A small autoregressive pixel model, trained from scratch.
Training: muon at rate 0.013, batches of 128.
Rows from block 2 of a small autoregressive pixel model, named by matrix and row number. Rows with one number belong to one neuron. Each number is 128 + 32 x the weight over its row's rms, rounded and kept within 0 to 255. All counts start at 0.
After each neuron's rows are labels from the 100 images, of 14976, where the neuron reaches its highest value: "strongest on" is what is common among them. Only what is clearly more common there than usual is listed. The data: telescope images of galaxies (Galaxy Zoo DECaLS). In brackets: how many of the 100, against the usual share in percent.
# fc1: MLP up (model.blocks.2.mlp.fc1.weight, 640x320), inputs 107-213
# fc2: MLP down (model.blocks.2.mlp.fc2.weight, 320x640, transposed), outputs 107-213

fc1.167 [134 100  70 120 113 149 152 135 119 121 134 108 147 146 125  97 111 111 107 140 171 172 145 119  92  90  70  87 107 117 189 140 145  94  89  88 128 116 105 146  81 163 107 182 157 155 102 168 137 194  49 148 141 150 124  67 126  83  67 151 116 171 127 119 106  96 159 146  92 164 120 174 121 138  92 145 183 175 178 120 144 139 121 119  78 152 124 103 181 123 107 136 185  56  88  93  90  81 133  64 107 157  86 135 117 134 152]
fc2.167 [165  97 110 100 148  92 116 135 140 129 136 109 103 121 115 155 110 149 137 141 148 129 106 161  97 109 118 109 135 151 108  70 124 159 109 169 117  97 131 174 147 171 126  80 205 163 133  65 163  78 152 147  92 163 133 158 127 130  72 213 169  69 149 160  99 163 127 102 105 109  63 200 121 133 138 120  88 157 128 118 160 173  66 184 127  47 123 143  97 135 141  86 136 126 119 126 117 162  42 147  80  70 138 120 132 125  99]
strongest on: roundness: cigar-shaped (36 vs 8.1)

fc1.311 [154 105 136  68 148 124  92 107 112 141 137  99  52  98  92  91 125 145  97 102 106 164 107 148  78 162 124  96 166  99  75 100  94 123 116 115  20 119 130 150 132 155 137 105 111 109 116 114 131 125 142 146  94 120 163  62 108 193 130 122 147  63 154 173  94 156 206  98 121 107 162 120 110 153  80  89 111 116 100 113 110 166 112 151 131 170 102 147 118  95 145 113 130 110 110  95  41 152 108 133 122 130 100 135  53  92 132]
fc2.311 [120 126  97 109 136 131 181  96  53 180 114 170  98 115 151 131 188 134  80 153 122 166 193  88 147 156 182 115 113 110 169 164 120 149 140 149 136  93 122 156 139  83 107 135 174 193 142 136  92 172 118 106 133 140  91 191 136  94  77 122  61 206 169  79 164 103  99 148 123 154  83 153 136 116 140 115  92 149 170 123 121  84 142  66  69  91 100 101 125  73 153 155 120 119 177 144 168  84 102 171 110 174 143 138 112 150 183]
strongest on: roundness: round (42 vs 20.3)

fc1.599 [ 91 125 129 169 131  63 142 140 128 102 118 149 164 108 113 139 155  89 149 148 194 108 131 163 115 109 114 153 208 135 151 134 177 138 119 110 118 119 139 146 140 122 115 123 109 122  85 143 195 104 128 177  90  38 159  85  67  80 115  84 159 108 153 107 171 178  99  69  87 148 194 130 127 130  99 106  40 128 106 129  97 136 168 136 141 112 159 157 151  90 149 140 149 119 110 122 155 128 154  92 145  98 125  91 176 113  51]
fc2.599 [101 157 118  95 163 117  95 121 201 208 145 116 108 108 160 147 163 167  89 169  40 106  91 152 114 106 133  99  41  95  92  85 131  64 114 143 130 186 155 188 122 122 105 169 154 104 163 133 109 135 110 175 142 178 134 121 192 176 119 114 109 125 116 164  70  80 184 200 105 134 114  43 107 130 115 150 102  85 166 123 129 144 109 101 134  95 108 118 154  59 109 134  92  67 107 179 179 141  83 171 183 128 150 116 176  89 144]
strongest on: roundness: round (44 vs 20.3)

fc1.557 [166 141 136 153 126 133 198 171 111 126 132  84 123 174 170 133 131 111  95 121  72 130 149  73 122 155 107  54 175 152 133  90 106 117 168 175 161 110  77 113  90 173 183 150 113 150 121  96 105 165  85 119 141 107  59 151 140 141 103 158  77 122 140 131 130 128 147 165 167 135 164 141 195 206 153 135 115 108 168 115 172 114 157 113 110 132 136 126 140 114 133 150 105 195 109 145 105  57 153 189  90 136  95 190 137  73 129]
fc2.557 [105 167 120 126 141 105 109 109  58 134  91 127  51 116 111 112 133 103 114 106 161 143 140 122 152  95 129  99  98 113 130 111 130 177  69  64  80  97 127 119 161 101 136 161  75  89 111 100 161 191 150  74  86 148 231  90 128  83 137 119 119 139 163 155  95  90 106 139 177 150  90 121 105  99 137 166 101 166  92 152 123 144 169 102 157 129  93 115 153 116 101 109 100 111 122 157 114 200 104  85 131 164 100 142 125 214 134]
strongest on: edge-on disk: yes (28 vs 5.2)

fc1.389 [ 97 147  70  93 113 123 133 105 164 103 155 126 182 115 139 104  53 160 124 200 104 137  94  66 136 119 135 119 127 163 144 111 131  69 104 129 144 177 133  82 159 134 117 109 114 109 113 130 209 226 142 112 169 100 101 124 135 129 123 112 135 168 148 148  22 160  89 141 124 146 129 113 119 124  94 143 177  75 118 103 169 130 120 136  75 123 121 126 141  89 115  47  93 127 120 137 172 145 143  66 129 139 139 111 130 154 122]
fc2.389 [160  78 125 109 132 155 128  95 118 135  96  99 107 144 140 146 151  85 111  99 157 112  87 143 148 161 214  81 160  40 159 149  83 155 150 125  69 102 127 137  98 172 138 139 133 132 192 129 122  97 113 128 152 114 128 158 108  80 114 144 181 147 123 112 134 131 141 121 169 162 195  97 154 152  28 146 159 178 181 157 120  92 124 102 117 118 143 127 126 167 163 148 122  92 165 126 128 166 164 124  96 127 179 105 176 123  92]
strongest on: roundness: round (48 vs 20.3)

fc1.130 [130 109 169 147 129  99 143 102 122 109 116 133 123 147 114  94 164 138 152 151  77 120  91 154  76 110 140 123 133 151 134 145 188 141 146  80 100 137 103  86 123 146 126 116 120 106 181  78 133 188 108 140 147 180 141 169 146 186 165 114  97 116 123 122 133 141 117  79  89 115 169 128 129 127 149 182  92  81  94 106 142 136 163 148  85 112 123 180 174 123 130 109 127  82 153 118  66  71 174 134 109 146 131 149  94 120  83]
fc2.130 [150 112 116 115 122 135 160 109 115  89 156 143 136 106 139 113 120 105 128 151 141 142 137  44 124 130 158 113 175 105 160 128 126 128 101 128 146  69 176 122  96  62 125 174 108 193 155 143 148  95 122 159 151 133 110 143 126 106 116 125 132 109 112 100 108  84 131 139 104 132  95 129 157 150 179  85 141 119 159 147  48 140 114  95 135 172 163 111 169  85 135 187  89  97 126 156 184  89 129 137 119 138 171 110 161 130 146]
strongest on: roundness: round (47 vs 20.3)

fc1.528 [174 107 202 158  63 146  89 129 128 175  76 162  71 124 121 159 135 164  96 154 117 175 102 151 131 134  99 195 133 128 137 132 170 167 184 129 126 151 179 194  85 147 125 106 130  69 188  95 134 115 137 204 110 117 132 171 131 130 133 129 109  81 194 117 152  93 174 132 178 133  84 131 183 128 100 131 135 148 148  72 210 125 169 143 181 149  77 204 158 118 169 148  74  58 141 141 149 122 150 108 130 102 131 107  96  61 151]
fc2.528 [156  71  37  75 109 154 116  42  84 178  79  95  67  93 159 141 127 125 145 150 151 119 130 100 122 116 172 139 171 145 121 140 139 112 167 200 101 111 120 160 139 130 137  94 127 196 137 111 100 137 175 102 106 136 117 108 155 147 164  84 105 144 119 123 116 119  85 130 147  38  73 129 111 172 147 145 108 100 131 137  87 137 109 149 163 172 129 113 145 138 107 113 146 161  89 130 105 109 109 114 139 165  91  77 151 135 114]
strongest on: roundness: round (47 vs 20.3)

fc1.372 [166 109  98  98  92 131  93 103 106 169 111 187 157 119  84 160 104 109 155 163 105 128  44 107 189 171 122 126 183 106 127 147 113 170 127 185  63 162 188 151 146  73 122 158  79 163 114 153 113 134 150 163 162  79 163 136 157 123 135 128 151  86 114  66 111 116 183  93 121 136 149 117  96 131 100 151 139 111 101 153 100 140 107 108 137 112  76 176 124 128 122  90  79 129 163  86 134 137 127 122 175  98 140  82 109 151 198]
fc2.372 [123 149 173 164 126 135 151 122 116 120 161 174 160 106 113  91 142 130 141 148 142 122 180 121 135 112 126 115 112 163 138 128 105 157 127 143 181 197 200 138 135 109 125  91  94 184 151  89 154 182 146 147 141 141 103  77 153 152 103  78 157  87 173 174 142  54 146 103 104 141  62 116 203  70 142 120  84 118 136 108 120 142 129 117 154 136 183 138 155 112 174 169 173 125 136 101 161 181 114 122 138  85 130  80 123  88  87]
strongest on: roundness: round (41 vs 20.3)

fc1.357 [ 42 167 183 210 122 134 131 121 165 103  99 129 133 137 174 111 132  50 179 105 116 122 127 104 109 166  98 118 132 199 114 153 118 104  81 162 178 168  85 115  84 148  62  74 120 125 118 130 185 169 120 169 152 104 117 149 118 122 102 159 110 129 102 107 136  72 115 102 165  42 135 101  99 157 153 161  91 116  67 117 136 122 132 108  71 168 159  87  83  96 109  67 108 146 117 109 110 129 110 172  81 151 126 119 110 122 128]
fc2.357 [105 108 119 135 188 159 104 135 166 140 175 136 110 137 149 159  74 162 108  75 206 159 101 197 150 174 124 108 105 141 110 129 135 125  75  81 134 156 121 144 128 118 100  67  55 115 120  86 138  70 166 135 103 119 184 132 102 139 173 157  81 122 117 125  85  91  84 144 175 148  98 137  68 143 122 179 141 104 148  94 129 124 136 119 110 181 136 145 109 114 155 133  81 123 150 116 128 128 151 112 145 148 138  80 127 116 128]
strongest on: edge-on disk: yes (32 vs 5.2)

fc1.199 [ 80 146 116 149 110 118 164 118 122 102 136  70 178 117 103 111  98  63  95 167 179 118  97 184 120 155  83 164  72 117 117 176  96 121  87 138 149 122 145 140 111 166 120 141  73 110 111 122 130 160  51 178 174 148 109 163  81 147  74  94 106 137 175 169 120 172 187 209 130 135 108 113 155 117 103 103 132  87  95 161 141 189 146 171  95 159  71 130 139 136 115 156 130 134  57 103 138  72 138 179  58 136 127 159 182 155 158]
fc2.199 [114 118 118  72  95 131  77 139 103 163  96 131 189 163 109 166 219 168 122  79 176  98  99 129 152 163 154 131 117 109 144 133 116 120 182 138 175 172  93 172 182 184 166 154 156 143 104 157 132  94  93 105 126 145 103 118  85 173 128 150 146 186  46 107 134  87 150 194 169  83 108  72 124 122 156 191 113 140 116  84  71 137 172 102 151 126  81 142 121 121 115 182 131 121 104 102  88 170 133 106 142 144 100 118 164 100 103]
strongest on: edge-on disk: yes (32 vs 5.2); roundness: cigar-shaped (27 vs 8.1)

fc1.114 [144 133 120  95 129 114 131 176 117 138 178 191 142 157  25 137 115 177  76 138 168 115 141 100 115 132 172 153 116 110 127 163 137 130 138 158 105 123 131 110 159 216  53 162 161  52  88 150 198 127 135 126 115 161 112 141 113 149 161 134 113 140 128  85 154 137 127 153 147 124 149 147 112 118 152 103  75 145 119  86 136 167  86  46 171  97  79  49 126  99 122 100 142 130 137 111 150 166  99 179  96 161 138 144 137  96  75]
fc2.114 [117 159 145 150 108 136 123 132 173  64  71 127 163 156 131 139 179 158 134 139 104 144 128 122  78 115 103 102 116 148 110 163 247 178 143 158 110 110 128 142  68 130 159 146  98  81 171 126  90 147 170 122 153 109  68 199 136 142  85 139 207 138 112  98 130 160  78 135 116 189 119 102 120  78 112  90 153 125 119 172 169  55  97 159  62 102 174 136 139 128 156 163 151 144 126 158  91 158 147 183 133  97 117 137 193 125 217]
strongest on: roundness: cigar-shaped (26 vs 8.1)

fc1.368 [167 115  84 170 171 122  91 133  89 135 144  90 140  91 135 138 150 119 171 149 151 162  94 151  68 132 117  86 124  93 116 123  98 187 144 126  93 133  94  69 118 151 164 141 144  97 142 147  75 173  80 106 147 100 172  84 153  86 147  91 125  82 144 137 182 108 130 100 120 100 149 145  95 133 170 116 122 157 103  75  95 123 156 105 120 138 163  92 110 139 124  72  85  90 163 110  95 120 116  81 116  80  84 179 117 130 103]
fc2.368 [108 133 124 105 154  43  92 127 105 103 140 148 103 116 110 139 137 198 109 109 158 138 141 157 106 120 101 128  85 152 169  91 135 142 136  59 123 102  94 119 132 103 169 110  98 165 148 132 129 176 100 133 117  67  90  80 128 186 171 202 114 161 188 151 132 123  79 136 118 117 119  92  76 125 101  66 161 173 137 121 145 173 156 115  61 133 139  47 121  95 148  93 121  85 115 130  64 110 113  89 116  96 124 153 151 170  93]
strongest on: edge-on disk: yes (28 vs 5.2)

fc1.574 [176 121 116 106 174  99 123 104 101 122 110 122 150 100 129 142 159 131 178 138 203 149 101 106 175 113 128  61 180 144 114 130 104 128  85  85  89 142 122 145 121 119  60 108 145  89  99 149 125  96 136 164  53 155  83 142  71 104 120 163 112  92 149 119 104 149 137 142 153 120 113  62 106 106 124 112  47 137 200 108 105 121 167 103 142 140 141 117  71 112 150 129  85 130 191 131 118 111 142 139 181  28 126 109 108 116 175]
fc2.574 [114 112 148  91 166 170 140  81 144  80 148 143 147 115 142 156 161 123 133 183 133 127  79 156  60 102 167 134  94 121 137  65 139 137 178 125 133  79 136 116 103 114 102 164 132 111 137  76  95 189 106 154 114 144 203 165 139 166 107  65 151 176 145 122 134 121 107 122  98 149 132 124  96 164 125 142 159 124 167  89 116  91 103  86  91 101 117 128  97  98 103  81 103 144  86 130 148 127 137 141  88 109 171  84 151 131 120]
strongest on: edge-on disk: yes (34 vs 5.2); roundness: cigar-shaped (34 vs 8.1)

fc1.82 [127 160  91  30 150 142  73  85 111 161 104 182  97 153 142  55 177 133 110 111 100 146 116 120 105 148 115 143 150 104 169 117  63 142 183 140 157 143 168 135  64 192  77 126  98  93 141 170 199 130 124 130 165 140  78 161 100 106 155 162  83 175 126 124 125 168  98 165 126 127 155 171 173 115 141  89 105  64 147 123 128 189  94 141  99 102 139 118 160 113  90 155 133 102 110 157 143 146 100 157 153 181 168 106 156 146 110]
fc2.82 [ 89 154 148 109 174 165 156 161 142  67 112 112 136 140 117 149 160 113 128 120 178  88 152 135 168 149 129 139 122 173 130 131  90 148 166 185 120 159 131  87 135 111 154  93 132  65 131  91 106 185  84 157  99 125 124 155  96 161 179 153 147 142  93 113 125 125  55 154 105 108 145  96 156 130 117 134 131  91 138  77 151 175 175 143  41 148 143 181  97 153 152 136 125 127 108 132 136 216  97 113 141  57 158 117 122 174 106]
strongest on: edge-on disk: yes (27 vs 5.2); roundness: cigar-shaped (26 vs 8.1)