config.toml
levels_per_channel = 8
width = 320
mlp_ratio = 2
bias = "none"
qk_norm = false
lr = 0.013
adamw_lr_other_params = 0.00081
grad_clip = 0.5
Rows from block 3 of a small autoregressive pixel model, named by matrix and row number. Rows with one number belong to one neuron. Each number is 128 + 32 x the weight over its row's rms, rounded and kept within 0 to 255. All counts start at 0.
After each neuron's rows are labels from the 100 images, of 14976, where the neuron reaches its highest value: "top examples" is what is common among them. Only what is clearly more common there than usual is listed. The data: telescope images of galaxies (Galaxy Zoo DECaLS).
# fc1: MLP up (model.blocks.3.mlp.fc1.weight, 640x320), inputs 240-319
# fc2: MLP down (model.blocks.3.mlp.fc2.weight, 320x640, transposed), outputs 240-319

fc1.95 [135 123  81 115  87 172 109 127  87 140 118 123 127 156  82 138  82  87 121 189 101 119 111 102 140  89 121 165  99 144 102 114 126 135 116  97 135 154 122 135 180  90 112  80  88 147 120 170 129 137 151  90  91 125  66 114 108 122 139 140 134 112 169 127 146  92  61 152 120 156 148 126 137 163 129 208 117 138 122 105]
fc2.95 [137 120 132 118 125 143  82 149  88  66 168 104  99 141 149 169 142 128 133  98 157  94 104 138  75 140 138  82  80 111 100  72  98 123 150 110 114 127 104  78 137 156 101 115 104 119 124 106  75 111 126 125 102 102 175 111 130 108 125 156 131 110 140 203  73  89  89 157 163 115 110 127 123 144 116 108 109 122 139  77]
top examples: shape: featured or disk; edge-on disk: no; spiral arms: yes

fc1.405 [118 100 151 160 190 148 141 154 103 148 130 131 168 118  91 147 125 117 185 119 103 102  89  82 145  84 166  86  91 124 112  75 122 155 148 177 108 118 138 103 127  74 129  60 189  90  96 106 137 122 160 136  98 164 101 101 120 186 127  76 108 163 122 131 111 125 131 161 104  89  96 140 173 145 178 122 136 145 132 147]
fc2.405 [177 139  70 115  92 103 191 173 172 138 159  93 115 112 119  71 142 101 115 131  73 198 148 106 129 114  80 103 159 140 123  69  90 118 114 139  59 115 121 164 131 150 127 139  71  70 136 118 149  84 141 171  62 184  81 126 117 143 164 160 166 101 133  79 102 100 150 187 135 140 144 129 137 130 156 186 130 155  72 191]
top examples: shape: featured or disk; edge-on disk: no; spiral arms: yes

fc1.447 [173 161 158 161 138 224 154 124 109 109 116 116 141 155 139 123 141 178 174 158 170 131  76 113  85 182 146 146 103 103 119 152 144 108 179 127  96 149 100 110 185  54  75 160 135 130 191 127 138 114 125 123 136 140 149 134 156  96 174 139 118  96 158 150  59 135 105 137 148 115  65 154 145 125  89 133 139 148 132 121]
fc2.447 [140 112 180 147 149  99  95 106 108 132 183 105  97  86 153 190  92  81  82 101 120 126 125 125 120 174 115 205 115 129 148 116 173 125 157 158  98 125 180 146 137 137 178  92 130 174 157 105 183 122 115 158 129  97 172  98 116 103 123 154 220 157  83 180 224 111 153 154 112 140 162 152 142 148  78 128  89 116  86  74]
top examples: roundness: in between

fc1.342 [123 105 103 162 155 123 154 188 129  93 187 134 117 127 120 162 112 128 130 130  58 139 107  93 159 162 136 160 148  96 190  88 221 155 143 150 139 146  96 104 150 125 117  93 158 144 126  88 119 119 151 159 194 113 121 109  86 153 141  89 133 156 105 108 104 150 159 103 102 132 109 141 112 147  85 148 144 105 127  99]
fc2.342 [128 127 111  71 137 138 149  95 137 120 129  81 103  36 126 132 128 105 141  79 118 169 128 140  73 166  84  95 120 138 163 134 101  97 108 102  99  90 134  85  85  84 133  82 102  92 137 188 181 137 127 196 131 143 114 111 149 196 133 153 133  65 116 201 223 124  80 109 116 128 157  73 159 120 155 120 120 137 113 150]
top examples: edge-on disk: no

fc1.289 [ 82 163 119 137 167  91 130  91 164 137 174 140 169  94 126 137 133  60 130  86 113  83 147 131 174 106 118 101 149 138 124 159 126 152 125 181 111 106 133 109 162 169 149  88 138 139 137 161 112 157  74 147 135 169 142 130 116 148 160 145  46 124  45 107 117 203 173 118 115 133 116  73  96 160 139  99 155 163 120 130]
fc2.289 [170 120 130 165 127  78 166 170 103 118 124  91  90 163 100 130 153  81 118 131 148 120 103 100 133 161 109 100 111 129 132  76 118 162 128 104 132 152  92 145 107 121  48 186  83 125 152 125 131 125 199  98 109  71 186 185 162 112  98  57 139 136 120 118 114 141 110 135 144 113 155 133 125 112 118 130  90 159 134 130]
top examples: shape: featured or disk; edge-on disk: yes; roundness: cigar-shaped

fc1.276 [147 122 135 135 105 105  64 183  52 132 111 225 150 107 153 158 110 168 143 169 126 159 170 160 143 132 122 142 167 107 103 177 107 157 194  95  93  74 100 171 160 131 120 129 176 126 121  98 158 215 154 127 161  73 139 138  96  95 119 206 128 164 123 111 114 102  58 129 141 173  81 132 111 132  83 144  88 161 136 134]
fc2.276 [ 86 115 134 154  80 129 137 156 151 152 110  93 100  84 116  87 122  81 103 159 131  78  75 142  82 109 117 159 127 119 147 102 111 158  71  95 104 150 155 116 123 137 192 111  88  89 136 130 147 170 111 132 130  96 130 147 111 101 144 127 135 127 153 112 150 183 180 110 112  72 131 145 190 155  94 162 117  93 143 120]
top examples: edge-on disk: yes

fc1.311 [132 116 146  88 128 138 109  76 127 124  85 111  70 145 112  80 169  97 125 133 184 160 184 148 132 107 141  80 149  59 140 134  98 105 151 145 126 151 175 122 128 120 154 108 128 149 128 176  81 155 114 156 103 135 141 126 161 103 119  96 123 150 163 121 122  95 103 157 133 135 142  85 174 146  84 130 151 172 155 107]
fc2.311 [123 128 108 150 124 149 207  90 123 153 153 124 151 137 160 149 148 145 158 117  98 167 131 125 119  52 128 119 152 161 113 110 141 111 123 104 111 123 156 164 149 104 170 159 117 158 126  88 159 122 141 119 104 107 127  63 213 165 134 141 168 110 141 125 122  62 179  72 106 126 108 183 123 166 182 126  96  63 137 133]
top examples: shape: star or artifact

fc1.562 [109 171 170  39 157 132 115 189 128  94 118 123 123 116 156 123 154 175 124 191 113 194 132  76 132  83 138 102  78 142 138 164 185 120 130 110 135  78  91 178 177  89  95 221 138 122 135 138  95 161 150 146  99 107 131  84 132 151 117 111 120 134 145 188 126 166 163 141 174  87 110 125 147  77 186  73 102 157 108 144]
fc2.562 [103 137 162 124 134 111  99 167 171 185 150 151 159 117  75 112 156 120  93 188 146 106  44 112 141 108 131 158 145  70 107 159 115 156  61 146 112 162 136 115 127 148 175  24  59  95 111 158 134 115 102  79 160 189 149 155  99 126  80 133 120 119 140 102 138 140  87 119 158 143 142 109 124  68 137  94 101  64 144 143]
top examples: edge-on disk: yes

fc1.161 [119 195 112 155 127 105 138 112  76  93 123 134 109 123 116 162 185 155 148 134 117 160 157 109  96 101 134 115 181 134  93  81 138 112 124 139 138 149  63 152 117 164 108 137 120 103 145  93 156  74 112  55 125  78 118 118  97 144 185 124 117 163  93 124 159 124 132 144 128 166 196  82 103 153 119 107 156 134 169 140]
fc2.161 [ 80 123 151 115  88  77 128  99 135 153  63 175 153 100 134 161  95 110 106 161 127 116 160 136 119 179 110 153 132  70 150 162 101  94 158 116 139 163 182 162 155 119 131 125 111 129 164 107  92  97  90 182 135 134 138  62 147 103 148 149  92 145 147  90  90 166 187 186 153  69 121 107 137 150 144 133  63 124 127 148]
top examples: roundness: round

fc1.258 [143 136 139 129 144 167 147 113 145 150 161 134 127 117  78 203 146 145 110 173 126  96  87 149 149 147  91 126  98 142 134  50 122 105 138 145 176 138 147 148  99  93 118  94 142  89 174 155 128 105 151 126 143 161 125 132  89 168 145 109 159 113 151 140 157  97 139 123 144 162 133  57 159  77 152 105  76 134 132 159]
fc2.258 [165 154 119 135 153 109 143 148 177 113 155 120 133 104 151  76 105 133 159 131 127  69 136 144 145 148 173 132 104 121 173 138 158  56 150 141 104 118 183  91 162 106 113  79 101 111 103  77 115 146 106 101  61 139 148 135  69 118 161 122 135 208 121  88 159 114 184 184 144  87 131 131 146 138 103  82 120  99 175 125]
top examples: shape: star or artifact

fc1.287 [158 148  91 150 145 160 133 151 123 115 105 183 158 185 126 106  96 142 117 131 151 159 168  91 133 132  89 135 183  93 137  67 173 136 132  56  99 151 123 119  68 123 170 124 104  50 127  86 144 144 173  80 157 153 162 122  95 124 113 123  86 172 170  93 104  52 130  91 136 119 116 136 127 111 189 202 166  73 112 171]
fc2.287 [176 158 136 128 100 120 149 103 139 195 140  77 131 132 103 121 117 168 111  96  79 145 168 139  99  81 145 171 111 190 102 127 156 120 120 169 142  97 131 142 186 155  88 106 190 180 113 143  88 121 117 161 149  70 111 140  98 109 158  79  98 110 158 172 165 150 111 156 179 176 122 124 153 125 136  91  78 133  91 115]
top examples: edge-on disk: no; spiral arms: yes

fc1.238 [103 125 157 118  95 113 113 161 126 110 130 118 137  99 149 175 176 171  60 152 161 126 142 175 152  94 133 182 155 129 196 141 112 121 126 143 142 112  70 122 115  58  89 132 166  72 133 141 149 146 183 151 107  96 153 116 105  96 128 146 196  78 130 115 130 156 129 119  78  84 158 116  94 137 109  73 116 130 172 171]
fc2.238 [ 66 188  70 147 126 140 150 137 153 139  99 146  87  81 125  41 121 177 107  99  82 131  98 110 151 200 139  73  93 113 144 147 100  26 127 165 134 121  87 166 168 144 131 149 122 157 152 112 157 153 164 105 157  99  76  97  61 130 182 162  93 150 119 111 135 169 137 129  92  71  84 101 151 104 145 111 142 177 140 115]
top examples: roundness: cigar-shaped

fc1.307 [186 178 122 141  76 122 185  98  65 102 131 124 125  89 164 168 126  97 151 111 124 124 150 103 158 171  92 153 153 118 154 139 144 144 146 164 171 126 185 181 123 129  97 156 116 186 104 220 183 101 152 126 126 161  87 162 103 120 164 142 109 156 129 165 125 107 165 127 109  68 121 118 136 118  75 159 124 144 158 132]
fc2.307 [127 198 128 151 127 143 131 155 172 129 104 117 104 141 110 131 119 121  81 158 117 110 133  43  92 112 155 171 181 136 126 128 101 169 162 108  94  97 133 165  68 141 116 128 120 128 182 119 140 133  88  75 130  37  77  76  80 195 135  84 151 116 126 118 173 113 125 170 178 106 157 111  59 110 100  97 169 131  71  98]
top examples: edge-on disk: no; spiral winding: tight

fc1.227 [112 148  56  89 146 164  82  80 160 174 108 143 155 215  80  59  94 115 142 127 124 112 136 109 169 119 158 131 119 120 103  75 114 119 155 145 113 126 137 125  97 164 115 140 109 139 154  77  86 151 165 125 164 177 122 154  92 170 126  87 148  63  83  93 140 133 113 177  71 127 100 151 134  89 171 101 127 121 137 118]
fc2.227 [172  94 118 130  91 132 146 172  90 110 171 111 171 114 111  68 170 110 186 175  74 129 134 147 143 139 128  65 143 113 107 103 111 155  54 136 160 125 138 105 116 111 139 104 198 140 107 169 163  85 119 167 123  81  54 130 149 133  50 114  97 138 148  89 106 124  75 148 125  87 126 144 176 135 129 111 101 131 175 122]
top examples: bar: no

fc1.254 [ 84 202 139  97 136 112 167 157 116 118 124  98 145  66 157 109 122 106 170  75 140 154 147 152 137 161 141 180 113 109 120 151 123 185 139 153 122 131 151 106 150 152 165  86 129 209 168 101  84 120 114 182 112 125 186  99 132  74 156 185 109 162 141  97 124 117 131 136 120 142 139 115 159  85  94 142 121  80  89 125]
fc2.254 [139 129 109 182 176 173 154  93  96 140 154 147 139 123 137 143 149 108 129 136 110 114 170 125 100 102 114 114 137 131 124 116  86 136 119 131 185 192 150 141  91  83 111 161 149 124  77 147 130 124 167  88  87 108 179 148 150 119 147 140 135 119  99  69 142 145 141 111 154 161 120  85 106  97 128  89 139 160 182 137]
top examples: roundness: cigar-shaped

fc1.94 [136  98 115 113 142 137 156 146 120 129 151 156 180  84 109  91 158 174  98 102  94  83 160 123 122 108 183 203 180 133  72 132 152 125 130 100 136 145 165 118  90 139 148 131 139 119 114 134 102 108 180 162 151 123 111 168 140 130 103 151 129 176 134 102 176 134  84 152 148 197 135  64  72 152  82 115  91  80 128 129]
fc2.94 [153 138 169 141 143 117 117 105 146 135 167 128 113 126 130 102 109 129 147 136 175 137 101 207 164 154  92  90 131 142 132 132  97 138  77 151 102 124 125 110  80 132 164 124 185 111 163 152 120 154 155 136 172 124 119 125 153  93 113 139 120 111  61 156 154  97 152 200 130  66 132 160 163 180 127 137  65 146 168  79]
top examples: spiral arms: yes

fc1.68 [168 119 118 153 126 128 144 146 132 199 131 121  94 175 105  96 168 102  86 143 119  91  79  96 145 157 178 118 116 155 110 183 124 131 186 131 113  34 163 120 156 124 127 173 145 102 109 103 142 101 168 146  97  54 159 136  39 179 140 121  96 170 144 126 168 140 114  80 166  97  99 148 101  87 122 133 140  99  98 121]
fc2.68 [119 115 115 132 115 124 173 203 101  56 157 116 104  83 142 139  83 133 160  88 166 140 159 145 157 126 155 117 176 106 145 137  53 138 135  65 117  79 117 201  91 173 126  77 150 206 140 135 121 168 140  98 153 119 102 157 171 101 113 159 115 121 164 135 120  84 134 137  98 113 110  78  76 134 177 102 152 151 181 126]
top examples: roundness: round

fc1.638 [ 71 126 184 170 163 130 150 155 111 110 135 114 132 186 161 140  71  60 138 113  73 132 112 116 212  93 167 146 177 159 109 110 131 230 100 162 114 163 148 145  96 130 169  81 162  85 148 111  90  55  79 122 123 123 129 100 161  94 181 166 161 154 141  94 112 123 158 101 152 134 134 127 171 129 112 198 119  94  95  90]
fc2.638 [169 152 111 104 165 108  97 156 120  49  92 111 133 130  89  73 178 188 115 163 169 138 152  75  92 163  65 130 145 102  48 139  98 144  99 152 150 146 175 136 113 142  80 199 141 104 119 126 134 119 129 120 107 114 176 129 122  99  78  99 112 122 155 151 144 129 153 103 130 137  89 156 101 140 170  80 160 186 160 159]
top examples: roundness: round

fc1.103 [171  90 101  59 119 118  65  68 138 101  84  76 108 143  90  69 142 163 159 111 133 156 116 121 112 173 127 188 184 126 129 101 190 183  83 138 137 100 157 165 170 144 177 108 164 186 174  96 164 117 101 115 148 102 116  85 133 167 120 115  99 104 145 146 170 150 133 114 196 131 171 107  83 130 106 130 110  60 124 150]
fc2.103 [133 122 145 169  79 174  85  97  92 108  98 146 157 127 136  95 126  88  76 125 138 119 132 110  94 122 196 192 118  94 117 182 163 115 187 159 127  87 117  95 160 127 113 130 160 100 167 137 127 232 154 112 109 151 183 145 163 100 141 208 171 154 148 123 132 132 119 104 183 118  78  47 131 118 190  74 194 147 121 134]
top examples: edge-on disk: no; bulge size: moderate

fc1.538 [129  80 107 137  51 202 159 106 116 145 155 131 163  66 134 142 108 129 119 118 120 134 184 175 128 173 150 128 125 125 134 147 172 119 101 144 132 131 173 199 140 111  84  94 158 103 111 149 159 191 131 120 155 134 144 163  92 136 135 127  96 136 159 127 163 121  88 192 127 151 203 175 141 127 166 160 112 124 119 135]
fc2.538 [ 51 128 189 110 123 124 112  89  99  92  86 162 157 118 181 110 140 148  61  72 163 118 110 136 103 146  99 140  85 142 107  53 124 117 144 156 175 151 103 129 129 160 131 138 117 124 169  93 111 114 131 132  99 134 117 116 131 110 177  87 130  67 111 176 131 108 156  54 111 138 122 138 120  26 103 139 107 108 157 165]
top examples: spiral arms: yes

fc1.211 [ 98 122 105 140  72 148 135 175 122 102 159 141 131 166 129 108 144 164 220 188 136  25 137  78 116 193 140 129 112 105 131  14 145  69 139  75 125 104 171 102 138  83 142 136  60 146 189  91 101  98  71 140 156 105 154 136 180 137 124 126  96 134  98 150 117 149 121 141 165 124  85 181 160 182 106 133 100 113 137 117]
fc2.211 [148 157 123 180 127 101 130 170  55 140 179 117 128 167 148 149 123 152 119 104 101 158 102 172 185 211 110 126  65 115  99 162  86 150 230 109 133 117 108 187 157 129 115 144 109 103 100 159  96 132 120 119  57 102  99 149 115 109  66 169 119 117 124  92 135 151 101 156  93 173 166 140 147 118 118 105 114 111 120 167]
top examples: roundness: in between

fc1.614 [155  79 100 142 168 130 148  96 130 161 125 174 118 163  97 144  84 127 106 146  87 143  71 127 122  91 144  96 158 108 149 128 129 115  81 150  93 162 131 128 120 121 124  99 133 129 119 114 108 220 174 119 165 153  90  81 136 138 136 106 193 162 179 145 136 111 123 145 124 155 159 148 112 130 146  99 156  71 126 106]
fc2.614 [108 113  98 107  93 124 147 131 138  50 159 103  56 139 116 113 109 103 125 119  99 163 154 162 112 128 134 181  96 125 154 120  99  91 148  91 161 144 120 185 189 169 126  52 123 157 131 181 106  63  67 162 138 188  83 182 145 115 160 168  74 117 106  49 101 152 102 120 135 162 135  92 117  72  71 158 129 134  23 209]
top examples: shape: featured or disk; edge-on disk: no; bulge size: moderate